From a checkpoint of a small image diffusion model: 48-pixel images, 97500 training examples.
Rows from block 7, named by matrix and row number. Rows with one number belong to one neuron. Each number is 50 + 12 x the weight over its row's rms, rounded and kept within 0 to 99. All counts start at 0. After the name is the row's rms in percent of the matrix's.
# fc1: MLP up (model.blocks.7.mlp.fc1.weight, 1024x256), inputs 128-255
# fc2: MLP down (model.blocks.7.mlp.fc2.weight, 256x1024, transposed), outputs 128-255
fc1.786 090:43 42 68 58 49 38 66 61 56 59 56 57 37 45 53 58 29 40 41 46 49 41 38 63 41 40 76 61 64 46 35 50 32 51 54 58 53 51 63 74 58 43 46 55 36 39 37 37 53 50 78 32 72 59 68 65 56 44 54 34 51 63 58 64 53 43 38 41 53 38 43 49 56 58 41 67 56 41 45 53 63 55 43 80 33 37 38 44 35 55 63 47 60 50 60 83 29 69 67 43 23 52 32 57 40 36 41 52 40 36 70 61 49 49 55 57 51 24 45 68 24 56 49 53 45 55 36 54
fc1.787 103:48 46 70 51 62 59 78 40 53 37 48 27 45 44 53 76 29 43 54 43 41 26 58 28 81 43 41 51 53 46 38 46 47 45 24 44 45 55 45 43 59 53 43 50 52 53 45 76 58 45 39 50 54 28 37 47 41 44 58 54 57 54 60 43 50 35 20 43 53 38 33 42 63 49 62 51 51 58 57 60 68 37 18 55 41 49 68 62 58 50 55 37 57 51 56 49 44 52 40 35 31 43 60 53 63 37 65 50 57 63 71 45 68 31 52 53 60 48 81 69 46 51 60 36 20 58 45 24
fc1.788 085:58 58 42 56 52 30 45 53 43 36 48 40 70 36 65 50 60 48 47 46 58 55 45 63 56 37 41 62 80 55 31 42 36 58 53 44 41 60 66 49 56 45 56 62 41 45 54 31 38 49 36 54 62 45 47 62 42 25 52 49 56 41 61 43 54 41 52 54 47 66 39 52 49 64 61 59 45 60 40 62 61 51 08 64 68 41 58 66 79 49 73 24 42 24 58 48 63 49 50 44 50 50 44 58 40 44 42 53 60 47 34 45 57 46 59 41 54 38 67 46 54 56 66 48 42 48 41 20
fc1.789 078:41 64 38 36 49 21 47 34 49 46 55 57 47 62 36 56 31 66 57 36 66 31 48 41 58 37 62 46 53 45 38 37 37 72 41 33 42 30 59 52 68 44 51 72 62 47 66 16 40 60 50 27 66 45 46 51 58 40 58 58 55 40 47 40 28 33 59 59 46 44 50 44 23 42 63 59 52 39 44 45 46 41 59 35 53 50 69 56 43 42 53 44 37 75 43 75 36 30 40 43 52 34 58 51 44 70 52 57 37 40 43 49 42 68 38 59 39 77 28 50 48 33 42 55 64 54 49 46
fc1.790 130:40 72 60 55 47 64 70 44 75 47 63 48 54 58 45 37 41 70 37 59 44 64 37 65 55 49 47 52 48 69 38 64 59 52 44 45 31 54 51 56 14 43 34 50 34 41 45 60 58 40 41 57 50 46 64 32 60 49 35 41 34 48 30 48 63 52 39 69 51 48 74 23 50 42 62 47 57 47 71 49 43 46 34 54 39 58 67 49 70 56 65 51 51 76 51 45 58 39 31 51 49 46 36 64 57 55 63 65 55 54 58 53 53 64 61 55 50 49 58 49 53 50 58 67 49 48 61 53
fc1.791 101:47 52 44 40 48 46 38 56 45 52 47 55 43 54 55 38 59 37 41 61 62 44 36 56 67 61 58 37 61 60 46 55 49 57 54 36 49 52 57 56 51 62 38 42 44 22 61 54 50 61 33 52 31 62 40 29 38 39 16 50 32 70 56 50 46 39 47 58 69 54 49 32 57 58 35 20 55 48 39 56 53 61 50 36 39 43 47 62 49 57 60 48 63 50 46 59 84 50 41 32 78 61 35 55 53 23 30 47 50 30 57 51 72 62 56 63 60 40 46 52 58 51 60 52 58 40 42 49
fc1.792 112:41 68 45 36 42 38 25 41 26 52 63 58 47 43 65 58 54 36 40 47 33 44 52 58 34 47 56 57 40 63 61 58 31 50 54 41 36 61 47 43 50 48 52 36 48 36 45 51 41 38 61 44 65 44 63 60 50 59 35 72 38 29 36 29 39 27 64 34 53 71 48 27 62 51 57 47 54 54 66 68 51 52 45 68 40 44 47 43 64 50 51 53 43 49 66 38 41 60 66 70 67 58 58 31 49 37 38 55 51 71 69 49 36 78 51 34 62 51 53 39 31 60 63 32 68 52 50 39
fc1.793 081:37 94 49 52 33 55 46 36 50 57 60 45 66 57 33 39 30 47 39 56 70 48 49 59 47 65 44 62 67 62 62 43 24 58 53 60 40 42 44 37 50 66 32 46 54 50 61 56 30 41 47 44 51 53 51 40 39 56 60 34 49 54 42 46 31 58 69 61 47 30 56 39 52 58 56 53 35 50 42 34 28 34 58 54 49 46 26 52 42 48 45 56 54 55 36 68 55 45 50 42 48 62 36 65 37 41 49 53 59 45 24 65 46 46 54 55 62 58 61 58 57 43 51 35 28 74 44 47
fc1.794 085:39 63 59 61 32 35 48 40 44 38 60 74 50 57 54 54 44 48 48 73 48 45 57 64 53 45 40 69 60 38 50 29 37 60 50 36 48 46 49 48 45 57 49 16 49 37 55 68 80 73 29 46 53 49 42 57 53 51 47 18 63 42 50 48 48 32 82 44 60 56 58 46 38 59 60 68 62 56 54 41 77 41 46 41 51 50 43 58 68 69 64 63 47 53 66 57 63 46 55 30 53 45 38 55 51 23 47 46 61 49 41 34 26 62 49 48 59 44 59 36 36 60 54 54 23 43 38 54
fc1.795 078:36 47 45 52 58 71 30 51 44 49 49 49 63 42 55 51 40 42 50 43 50 45 42 51 37 41 33 36 73 47 54 62 34 44 68 59 47 70 40 26 51 51 34 52 49 52 43 76 38 65 43 44 52 54 45 47 37 40 63 29 57 57 47 57 53 43 51 48 43 59 51 43 57 53 50 54 50 52 45 47 83 61 39 41 36 65 34 46 69 48 44 29 54 55 50 52 50 40 62 38 41 44 81 38 93 44 54 61 48 66 72 51 75 60 50 35 44 39 71 60 40 45 41 69 53 51 39 68
fc1.796 098:54 23 50 71 66 51 32 53 53 37 55 65 63 58 50 38 62 54 31 57 52 40 61 53 32 66 35 67 65 55 27 51 62 49 51 17 42 62 51 64 48 39 58 35 61 44 53 48 45 31 52 33 62 29 30 30 50 43 44 55 69 46 31 40 61 63 31 47 22 36 68 47 59 44 60 33 32 37 75 59 52 58 69 51 40 32 41 50 61 61 56 51 43 47 50 73 48 54 55 48 26 56 44 54 48 53 54 45 59 41 38 40 69 43 38 44 49 39 48 57 57 51 43 46 38 44 35 43
fc1.797 076:44 35 35 54 56 44 54 46 51 55 58 44 31 69 53 27 48 47 33 40 30 53 40 46 67 60 33 24 59 53 60 47 66 49 49 60 42 41 61 48 42 34 57 45 55 36 42 33 61 59 48 29 30 41 52 46 55 34 59 67 67 52 44 43 40 40 53 51 69 55 54 54 57 53 30 47 34 35 55 67 53 34 78 57 44 57 51 60 53 64 47 71 30 60 56 30 59 53 20 70 69 23 43 59 68 68 61 78 47 57 49 66 58 59 45 52 37 42 28 50 60 33 48 67 43 93 44 44
fc1.798 084:42 49 70 57 55 63 51 62 62 47 54 52 57 52 42 27 48 42 56 40 39 56 41 62 55 64 34 41 75 49 40 49 57 63 54 55 46 44 53 32 60 42 45 66 64 51 33 53 49 45 48 37 19 60 41 35 75 51 53 36 38 53 61 37 41 42 47 32 42 32 54 51 49 53 53 50 47 55 45 49 49 58 57 50 55 67 70 47 53 59 47 48 43 45 48 50 63 43 58 99 47 38 33 57 25 76 79 61 44 40 18 36 27 66 47 45 44 52 60 55 59 58 48 64 53 40 45 45
fc1.799 088:52 26 61 39 51 39 29 55 42 52 62 43 28 43 46 42 50 44 23 34 42 35 47 78 50 49 43 72 43 58 78 55 46 68 27 64 30 39 53 35 43 59 63 43 65 43 48 30 50 47 65 48 76 51 53 58 35 41 58 49 38 67 28 30 62 54 63 25 29 59 42 31 60 55 40 55 45 59 55 57 39 56 54 51 49 38 39 47 56 47 55 65 56 40 69 52 45 54 66 56 53 54 37 51 47 46 60 61 60 51 66 34 63 57 32 57 41 54 55 47 39 44 62 44 65 62 34 50
fc1.800 077:35 58 66 58 70 53 58 58 65 55 49 45 49 56 37 37 40 32 66 71 48 65 65 25 45 56 50 53 48 43 58 74 37 38 51 46 40 42 54 47 52 33 34 72 40 46 51 72 65 35 43 47 57 43 54 48 37 43 56 46 50 53 55 29 37 45 51 61 50 56 56 37 39 77 54 41 50 51 62 51 49 47 41 65 55 47 40 70 36 47 63 68 39 36 40 78 52 68 65 32 48 37 39 39 51 52 54 53 67 30 43 73 61 46 52 30 48 41 53 67 49 56 40 53 45 92 55 60
fc1.801 075:47 49 34 46 56 61 50 50 55 61 29 60 45 47 34 70 40 60 41 60 44 63 50 65 27 66 64 50 50 52 50 54 25 53 42 63 41 60 31 66 61 46 39 70 52 36 63 51 40 64 54 36 59 44 59 61 44 22 48 79 41 52 39 38 55 57 60 43 46 69 46 49 45 32 44 46 68 44 50 43 63 60 41 42 70 50 50 89 51 53 48 53 61 48 56 51 50 72 61 55 52 45 56 28 43 47 43 50 72 53 62 19 58 75 50 55 42 29 33 47 47 66 37 80 57 57 63 43
fc1.802 075:33 49 33 44 52 49 46 45 39 49 45 49 31 48 43 49 49 49 45 32 25 68 62 41 41 60 55 48 64 38 52 39 58 49 34 57 56 39 17 57 49 41 44 52 66 38 57 22 46 43 72 35 44 39 32 52 48 57 55 34 51 33 60 52 37 41 56 50 81 62 54 47 77 66 53 74 70 54 51 45 28 39 41 65 61 41 44 43 59 50 29 55 76 46 33 65 29 48 41 62 61 59 46 57 52 52 65 59 76 40 69 41 57 67 66 67 74 59 49 58 71 52 52 48 70 68 45 38
fc1.803 110:58 37 58 51 41 44 38 36 36 68 58 46 66 77 51 79 44 45 60 36 73 23 51 52 52 70 62 44 50 48 69 44 45 59 40 59 45 56 62 41 36 70 44 40 42 37 40 55 66 47 38 48 53 57 39 32 47 41 31 48 61 43 54 60 63 73 73 74 71 54 49 46 63 44 43 63 88 63 54 57 57 44 45 33 68 44 46 49 53 26 43 56 40 25 48 48 48 39 42 50 40 60 66 46 53 49 34 58 46 46 47 40 39 24 70 61 52 53 52 56 63 42 50 31 39 75 52 38
fc1.804 119:00 66 51 60 52 59 51 47 61 65 32 65 44 54 42 59 44 34 47 44 48 49 40 51 78 27 44 66 69 36 44 55 36 40 44 43 27 57 55 69 69 56 42 32 57 36 52 47 34 36 71 55 47 55 44 49 47 46 48 38 35 55 29 49 59 68 70 48 60 39 37 37 52 52 51 49 51 48 68 42 50 42 43 55 47 42 52 59 72 41 57 65 36 32 54 58 41 42 52 40 45 54 64 45 38 55 39 54 70 40 27 40 56 24 41 39 44 68 46 43 55 68 55 69 62 47 38 60
fc1.805 132:31 70 44 38 48 53 55 62 42 49 41 43 58 63 55 53 36 55 46 35 49 46 69 71 22 42 40 22 53 56 46 42 42 28 56 44 35 26 68 26 57 59 35 38 64 47 56 45 43 37 50 47 48 49 60 48 43 35 56 59 79 46 37 37 58 51 23 35 61 49 38 66 38 58 42 60 61 55 35 52 57 53 52 63 63 39 47 67 39 59 60 67 63 86 32 51 42 76 40 52 53 34 58 39 73 34 49 53 61 60 50 49 64 29 52 49 57 48 71 36 49 37 70 41 49 46 56 51
fc1.806 080:31 42 54 52 60 41 63 50 69 57 53 49 56 47 39 48 38 51 40 51 43 56 59 79 68 77 34 57 27 12 34 45 38 47 53 34 41 47 54 47 56 31 48 40 61 29 77 44 50 50 55 51 56 61 64 67 53 70 40 40 47 69 55 49 36 68 47 58 34 44 67 48 33 42 26 47 55 78 51 59 57 48 40 57 56 63 18 42 51 59 66 52 52 39 54 30 41 70 35 61 54 64 51 57 59 66 68 27 44 45 43 73 62 55 47 46 53 44 62 47 38 61 38 74 48 54 35 57
fc1.807 100:26 93 47 47 57 48 13 64 51 42 59 52 68 34 31 40 43 38 46 54 45 37 74 48 37 53 53 46 44 41 41 56 51 55 59 50 30 57 56 39 44 49 50 62 54 31 74 69 41 48 46 67 45 44 58 54 42 52 64 65 51 54 51 33 42 40 89 43 48 44 58 79 43 40 51 39 45 59 46 47 35 51 54 64 48 48 51 56 62 39 51 49 46 51 58 34 47 48 44 65 72 50 34 59 42 59 47 81 64 48 49 58 52 43 49 52 54 57 68 58 65 43 55 46 41 68 51 33
fc1.808 081:35 56 48 59 55 60 43 63 71 52 53 59 64 65 43 31 34 48 42 56 43 54 49 51 71 49 33 45 65 61 48 41 57 68 72 74 40 44 44 56 64 61 46 56 69 42 35 62 66 39 53 54 39 60 42 61 57 46 46 46 37 59 79 27 44 36 51 34 55 45 42 44 48 52 37 34 47 48 56 45 70 57 46 64 59 70 63 60 67 67 70 51 59 58 46 73 43 24 50 49 51 47 40 22 64 61 86 59 61 50 52 60 48 40 48 43 55 64 45 54 41 31 68 60 41 75 32 21
fc1.809 135:68 72 42 55 49 33 28 46 47 51 68 39 49 63 59 51 52 53 36 53 70 59 48 60 42 41 28 55 34 47 43 77 65 26 53 61 35 35 60 50 38 43 35 66 54 34 54 32 22 49 39 29 36 50 28 67 28 46 59 48 33 23 28 51 31 49 73 56 50 46 49 34 34 50 60 48 58 57 35 59 22 56 44 48 72 35 57 39 54 61 62 73 68 57 37 27 49 28 54 68 58 59 61 66 67 59 49 70 47 53 31 43 66 53 50 47 48 54 60 49 47 51 58 55 50 36 49 49
fc1.810 091:42 49 32 64 56 52 44 50 58 69 37 38 66 71 43 33 67 50 65 40 34 57 58 45 62 35 50 37 34 54 40 41 64 35 40 49 34 30 63 41 61 37 32 25 50 63 60 56 48 55 38 40 49 41 57 58 62 53 65 54 41 41 56 32 37 36 46 51 42 66 64 33 37 63 59 26 45 45 54 42 49 69 75 59 52 41 42 54 38 56 30 86 59 47 42 62 51 49 49 42 45 46 29 33 43 45 55 57 63 59 44 42 69 58 45 38 49 82 49 58 55 29 45 67 65 71 35 48
fc1.811 083:31 36 57 37 48 59 34 46 43 37 35 33 65 50 35 46 40 37 57 40 51 49 36 50 68 58 41 38 38 54 59 72 92 55 63 37 45 48 44 47 56 38 42 47 56 49 63 56 53 17 51 54 67 23 52 58 57 39 26 30 34 53 42 24 42 57 50 41 49 30 48 44 66 52 35 65 51 73 51 54 60 45 67 49 39 42 52 32 58 49 48 43 55 47 56 40 41 31 34 33 53 35 41 57 59 50 71 48 60 53 55 64 50 52 45 36 51 79 48 56 50 51 63 45 56 57 50 41
fc1.812 091:59 59 51 44 47 49 71 45 57 26 40 70 41 57 55 58 69 64 46 61 45 44 33 76 32 33 38 52 33 62 59 46 51 59 15 46 38 64 49 44 55 55 69 46 38 43 57 49 59 58 31 30 58 45 50 57 59 50 54 55 77 43 66 66 40 35 58 43 49 74 56 47 47 61 45 56 42 21 61 48 35 51 57 44 53 56 39 43 51 41 50 44 49 56 54 39 45 55 39 65 56 56 50 54 50 55 58 40 54 79 34 58 58 49 34 42 53 34 40 55 34 31 54 40 75 40 53 47
fc2.786 102:47 54 60 32 27 49 65 47 50 31 46 37 44 53 27 67 53 62 43 52 43 68 44 71 53 49 58 70 48 49 52 48 46 39 53 43 63 27 38 46 54 54 53 54 57 54 43 69 52 46 48 37 63 68 42 64 62 68 38 65 58 75 73 27 48 60 43 42 29 36 42 55 42 45 48 49 48 67 53 76 49 58 58 53 59 47 52 47 53 28 30 38 25 38 50 56 54 44 71 49 47 49 69 53 60 43 38 66 54 75 46 26 65 55 53 43 66 30 66 59 46 38 50 35 30 45 48 43
fc2.787 109:35 33 30 70 49 70 59 45 43 39 55 61 51 55 39 43 34 62 58 39 64 81 69 45 72 67 36 51 43 59 47 62 59 51 60 40 77 65 59 70 57 46 66 56 60 36 47 31 55 48 58 61 67 60 46 57 65 48 71 48 44 51 63 59 54 59 89 46 44 28 42 68 34 37 52 50 35 59 51 42 60 69 53 56 51 37 52 44 44 62 42 56 39 48 58 47 55 75 38 72 88 66 45 61 47 38 60 61 54 56 47 47 62 39 54 37 43 49 63 60 49 45 43 47 63 41 57 62
fc2.788 082:51 56 68 51 40 30 58 44 58 47 46 35 42 51 43 52 67 33 69 58 47 57 60 62 41 45 26 66 29 48 44 50 41 39 52 50 61 41 31 42 35 37 42 55 50 35 58 67 60 63 61 54 63 46 41 76 52 48 56 77 51 50 40 35 45 71 47 62 32 28 49 86 50 40 41 45 64 40 46 46 55 40 36 43 44 45 43 54 59 38 32 47 59 57 57 34 45 47 54 73 39 45 46 59 54 58 48 38 39 60 75 64 38 52 49 50 55 55 73 66 24 31 44 50 43 41 57 63
fc2.789 078:64 63 78 39 87 25 54 52 53 50 76 53 58 38 25 55 32 59 52 35 60 79 46 59 52 39 56 46 48 50 56 53 77 58 57 39 77 53 77 38 52 51 35 77 42 43 55 58 62 55 30 45 34 44 37 61 45 63 42 22 58 38 58 37 60 76 41 60 48 61 68 41 65 50 52 27 52 46 55 54 33 52 37 43 52 43 39 66 45 27 54 64 56 40 59 59 53 42 35 37 54 67 55 54 79 55 56 52 56 46 41 51 46 40 55 54 53 40 49 67 47 63 56 66 42 67 48 48
fc2.790 138:51 52 49 41 46 58 72 79 43 55 61 61 51 42 70 51 67 56 60 38 63 74 74 45 58 50 50 36 41 61 44 45 52 50 63 47 54 60 52 47 45 55 65 56 44 55 59 57 58 19 56 43 64 44 44 59 65 50 49 38 70 55 46 51 28 44 67 54 39 47 40 53 38 67 39 47 55 44 52 30 58 33 44 58 52 67 58 56 46 38 70 58 50 79 41 64 44 47 63 42 38 44 37 65 54 55 51 44 58 55 53 63 30 78 66 69 49 40 53 46 49 61 41 54 57 39 74 52
fc2.791 101:49 43 49 59 51 36 68 65 48 52 54 48 35 55 61 55 59 43 53 49 41 58 54 50 42 57 48 46 49 28 56 61 49 66 64 40 64 55 46 43 49 49 36 41 49 54 41 42 48 53 43 54 76 57 44 57 48 35 45 52 12 76 49 58 54 73 45 55 53 51 61 53 61 45 68 64 63 48 43 58 49 28 32 71 38 49 64 57 36 40 54 57 56 50 42 53 73 35 50 59 55 52 41 55 62 43 34 30 47 55 36 48 65 45 65 40 42 63 55 54 44 34 65 64 54 59 53 49
fc2.792 113:56 65 57 61 49 39 42 54 65 60 65 64 42 47 42 69 42 53 49 45 52 49 45 49 63 61 44 36 52 56 36 50 62 35 37 63 55 58 55 53 55 38 64 50 41 40 65 52 50 37 78 55 69 49 55 23 56 52 57 60 73 57 74 77 36 62 58 49 42 50 52 74 35 52 51 64 49 42 32 57 64 49 63 63 47 51 67 38 67 68 45 55 53 67 47 66 44 69 52 43 51 39 50 22 40 54 44 34 32 64 42 49 46 75 24 32 50 57 47 44 23 61 54 29 51 50 46 38
fc2.793 087:48 81 49 46 63 60 33 56 49 62 40 80 50 47 72 44 52 53 38 53 40 34 62 49 57 40 47 68 46 36 50 28 56 43 53 46 46 49 36 45 49 40 47 52 49 63 53 43 59 64 46 42 39 70 46 37 55 57 47 44 48 46 52 39 68 44 26 60 46 38 42 71 71 49 53 55 57 57 42 51 23 80 53 44 51 54 46 56 57 67 37 63 41 61 59 76 41 50 53 34 71 55 41 45 68 50 51 50 55 54 53 47 48 72 39 56 16 57 67 40 69 52 58 43 58 41 52 49
fc2.794 090:43 61 39 52 47 51 66 54 42 43 47 27 58 44 72 41 53 49 43 73 36 54 49 80 55 42 47 54 59 51 49 62 56 34 48 58 64 40 55 49 72 43 63 22 47 52 50 44 36 32 60 59 54 62 56 68 38 42 56 61 52 39 52 31 40 75 18 44 48 60 75 60 30 47 42 39 33 47 44 67 75 49 39 55 53 21 52 53 47 66 64 40 42 48 37 49 60 64 43 49 61 42 43 39 49 35 47 43 22 45 54 44 43 46 54 35 42 48 69 45 35 49 55 44 75 46 58 28
fc2.795 082:51 52 53 53 44 59 46 38 66 46 38 32 80 54 47 67 60 52 49 68 51 56 41 55 44 63 61 50 55 45 39 53 50 70 32 72 60 42 35 61 44 48 41 52 48 62 40 42 80 46 49 55 75 41 59 55 64 64 54 50 48 61 52 33 51 62 47 64 48 46 68 59 48 50 53 34 52 41 48 35 74 49 48 64 42 37 65 42 79 53 69 57 36 41 36 31 39 39 45 38 56 49 26 53 41 45 73 49 46 45 37 23 52 51 53 36 67 71 55 49 67 38 51 37 33 50 39 35
fc2.796 083:19 44 32 58 41 53 40 42 31 60 64 51 41 62 45 43 60 58 68 47 56 57 52 29 66 56 45 24 57 56 14 43 39 40 46 68 71 58 50 58 31 40 40 46 45 38 49 61 57 48 43 42 74 41 34 55 61 45 65 53 52 42 56 55 74 42 69 33 66 71 52 46 41 45 63 33 50 46 46 54 28 57 66 55 56 46 45 43 43 77 51 26 38 56 44 51 47 47 41 70 54 54 52 64 60 49 33 63 21 66 40 40 48 57 43 63 52 42 44 63 56 37 48 50 29 43 58 59
fc2.797 083:60 33 69 40 36 22 51 42 52 46 48 57 10 55 45 39 42 71 36 51 62 30 52 47 62 68 20 42 37 34 42 44 51 44 55 51 69 64 33 36 45 44 45 69 57 50 43 56 26 42 25 34 50 50 77 49 46 54 53 40 61 55 66 57 58 63 49 54 35 54 72 37 53 34 54 53 40 57 55 41 52 55 61 42 63 56 40 37 62 54 46 31 65 43 53 29 26 45 36 54 53 52 57 58 55 61 34 41 55 37 67 62 66 56 79 43 32 58 38 59 52 58 56 44 37 37 36 60
fc2.798 091:40 37 43 55 37 55 55 35 55 35 34 77 55 50 55 44 44 39 51 42 48 31 39 82 59 59 44 52 24 60 53 42 29 29 52 47 55 52 62 43 42 43 44 51 74 62 23 50 65 67 47 44 59 50 57 46 52 28 31 43 33 52 68 42 63 54 43 45 68 63 42 33 43 51 47 72 42 57 31 40 40 34 74 32 49 47 39 54 47 55 46 55 52 66 27 45 59 56 55 80 56 58 63 55 66 63 69 57 49 49 56 55 15 45 53 68 76 48 50 58 62 60 39 44 36 51 47 46
fc2.799 086:44 26 57 38 58 26 43 49 32 56 81 60 54 48 43 45 46 34 59 71 65 49 40 56 47 31 40 45 52 37 43 07 73 44 39 42 50 44 38 52 37 76 39 52 33 41 49 39 48 55 72 60 39 40 32 46 50 51 30 48 58 44 54 64 05 34 43 59 58 36 30 61 67 70 40 78 36 49 51 57 43 54 54 52 52 60 51 44 54 53 46 44 53 58 48 47 50 56 64 52 58 52 50 56 57 53 61 42 60 60 60 45 57 72 35 52 39 52 34 69 56 52 35 59 57 62 50 47
fc2.800 090:59 48 30 54 12 50 53 57 28 64 48 37 50 63 54 68 60 55 40 68 55 39 60 26 58 60 55 74 51 45 44 53 42 49 56 45 55 64 40 36 53 54 28 75 41 50 34 44 45 65 56 53 43 52 50 35 52 48 46 43 34 41 66 34 64 63 47 67 39 20 47 53 61 47 58 52 44 61 63 54 40 36 59 40 64 49 70 57 53 43 51 32 74 56 46 52 42 62 68 52 44 39 54 58 59 45 61 47 49 53 37 14 52 45 66 56 59 32 56 59 53 34 48 55 48 33 27 42
fc2.801 081:52 48 63 61 56 54 63 49 76 66 73 22 44 82 44 50 40 35 31 56 52 63 45 61 30 66 63 55 55 63 50 51 69 70 67 48 65 41 44 53 34 62 34 81 50 66 60 66 58 53 67 29 46 28 58 52 53 58 39 44 59 70 55 37 46 46 43 46 46 53 46 63 66 53 38 52 45 45 56 72 68 46 54 59 62 51 38 64 43 42 44 31 61 48 49 55 36 46 75 43 54 48 41 73 45 56 57 52 37 43 45 87 66 20 41 32 62 36 41 54 39 47 42 26 49 42 37 45
fc2.802 075:55 46 83 62 77 42 46 63 48 56 52 46 47 35 26 54 73 58 57 49 51 32 47 47 48 59 38 51 36 49 62 37 52 34 30 21 57 55 42 55 45 63 67 48 43 29 53 60 56 49 44 60 51 58 52 42 38 61 39 60 70 43 74 48 62 56 53 63 34 34 53 45 23 25 46 47 15 65 38 53 41 73 49 49 37 67 68 52 27 28 69 52 50 36 60 51 44 43 45 48 51 54 50 57 48 42 55 50 38 58 55 56 46 33 78 44 54 30 52 34 65 46 56 52 71 47 52 57
fc2.803 105:35 31 68 48 43 46 58 36 68 62 54 37 63 25 41 42 49 45 68 64 62 52 71 61 34 70 57 34 51 45 32 41 34 60 48 49 60 68 61 48 43 42 43 47 55 56 39 40 33 57 58 49 62 44 31 47 68 49 52 54 58 44 72 48 18 40 00 82 56 55 35 67 69 41 60 50 67 57 45 47 63 54 48 57 61 53 60 41 32 47 48 29 45 51 54 47 48 57 45 58 46 48 48 45 54 40 54 69 40 56 65 51 50 56 33 53 58 47 47 54 41 53 61 40 48 35 48 60
fc2.804 130:60 51 63 70 45 37 49 60 43 51 35 58 55 65 63 69 63 31 53 59 64 35 76 50 31 78 49 43 55 50 54 42 50 32 47 46 54 47 43 58 61 40 54 61 32 27 64 48 43 50 69 41 58 47 51 48 51 56 57 60 66 46 41 58 30 45 49 42 53 50 58 55 51 52 41 61 51 48 43 34 29 43 50 57 47 45 54 42 57 47 54 76 28 31 58 44 53 62 49 40 51 56 50 30 38 49 49 48 75 40 26 39 33 45 39 52 31 33 59 35 58 81 53 68 70 44 35 55
fc2.805 127:49 55 55 36 51 50 55 29 62 37 46 60 37 68 44 60 61 48 48 62 35 42 28 48 73 62 62 67 48 54 43 64 48 35 61 65 56 38 35 40 54 52 43 53 28 44 46 38 52 43 55 49 59 53 69 56 32 32 56 60 10 54 50 70 32 47 70 44 52 49 52 42 62 41 34 60 36 50 80 43 39 36 50 58 40 26 34 39 50 46 55 62 52 71 31 51 62 36 60 45 50 60 50 38 68 57 49 61 64 71 38 50 32 26 62 40 34 61 41 44 65 41 65 36 44 58 66 51
fc2.806 088:72 53 52 57 40 48 61 33 37 37 43 39 55 50 42 44 50 45 47 42 44 46 45 84 68 58 53 63 62 55 72 32 63 50 52 28 44 49 56 54 44 59 40 27 45 39 70 51 40 49 47 65 54 48 45 55 44 64 31 70 65 47 49 27 70 35 60 56 74 39 55 51 42 63 59 47 40 49 61 53 42 57 55 70 49 44 61 48 53 62 52 55 72 45 51 48 31 45 43 58 48 48 58 50 53 55 52 40 35 33 31 41 51 62 57 51 40 48 71 51 61 25 51 59 42 73 41 44
fc2.807 094:59 84 48 42 65 52 36 49 68 68 38 60 43 38 60 55 56 48 57 41 43 33 48 47 38 47 64 32 55 41 38 37 62 34 55 63 50 57 66 45 38 62 62 40 36 44 38 32 53 55 65 53 24 33 48 33 36 36 38 57 54 55 37 55 50 34 09 37 40 43 64 41 46 52 49 49 54 59 36 55 65 45 67 40 46 45 58 54 50 54 55 59 50 62 47 42 30 61 50 28 19 44 45 74 22 65 54 40 53 44 43 60 34 44 24 56 36 62 31 50 66 44 41 52 65 73 44 38
fc2.808 087:55 49 54 49 20 45 35 35 71 28 50 62 28 59 42 53 46 56 46 45 39 54 43 48 51 48 44 52 34 45 54 31 46 40 38 73 54 51 34 48 44 50 32 52 59 55 11 42 58 80 34 60 49 52 31 65 49 47 58 52 58 57 71 30 50 66 41 45 51 53 39 52 23 70 48 61 52 53 51 56 73 46 60 46 60 28 45 44 49 57 27 47 60 42 45 59 38 38 43 47 45 57 48 96 45 69 74 52 51 39 48 55 43 56 60 64 44 62 37 64 55 61 46 48 57 32 54 60
fc2.809 131:46 54 36 53 59 53 38 54 48 45 75 37 48 47 39 52 50 51 56 38 50 61 52 49 49 56 61 49 32 47 49 34 72 32 50 54 60 36 43 45 53 46 63 34 54 42 41 39 25 47 67 66 70 52 52 25 22 57 41 59 53 59 67 47 57 50 46 35 53 47 56 55 44 52 65 53 49 59 62 54 66 55 34 52 35 34 51 64 43 52 70 63 74 39 35 83 53 84 39 47 66 63 59 54 74 48 70 43 51 51 23 43 52 52 66 42 31 50 44 46 44 46 51 50 60 32 71 47
fc2.810 094:64 56 63 47 61 61 40 50 53 50 62 51 54 38 48 56 62 52 64 22 43 48 59 55 66 57 49 43 55 46 65 34 39 74 63 37 52 62 41 52 51 52 27 47 44 55 54 44 50 52 51 53 40 57 45 48 31 36 57 36 47 38 51 53 65 54 53 54 68 55 47 38 35 51 42 48 44 56 67 56 36 31 33 32 45 59 60 39 34 55 68 36 47 39 50 52 34 43 57 41 39 32 56 71 64 52 48 33 39 52 67 63 62 40 40 71 55 51 57 62 55 73 48 49 37 56 57 46
fc2.811 074:58 33 59 45 64 52 42 49 57 60 65 35 48 48 38 57 44 35 59 30 36 48 49 38 74 66 44 42 68 47 40 35 25 63 20 55 73 45 36 58 50 60 51 57 51 36 34 41 76 59 41 63 45 39 34 65 58 45 66 65 39 47 50 72 64 37 40 47 53 57 59 22 33 43 73 31 50 45 39 40 40 53 44 54 27 48 64 52 51 46 52 63 55 51 42 40 33 51 42 36 51 48 59 48 51 54 69 51 47 32 42 52 49 58 33 63 51 54 48 48 57 58 31 63 47 60 34 44
fc2.812 089:67 50 42 33 58 48 75 41 51 52 83 40 49 56 35 61 48 39 42 47 23 49 49 64 56 60 45 46 65 36 48 58 35 55 47 65 58 43 57 49 35 42 59 45 45 35 51 64 51 33 45 46 52 61 46 56 32 33 59 29 41 56 54 43 63 81 39 32 45 81 77 53 74 43 58 53 30 50 48 56 42 36 42 42 44 45 71 40 59 35 62 60 62 32 56 38 38 62 54 76 46 30 44 33 76 50 56 46 65 29 76 40 57 54 69 50 48 49 57 35 26 55 50 49 50 39 64 48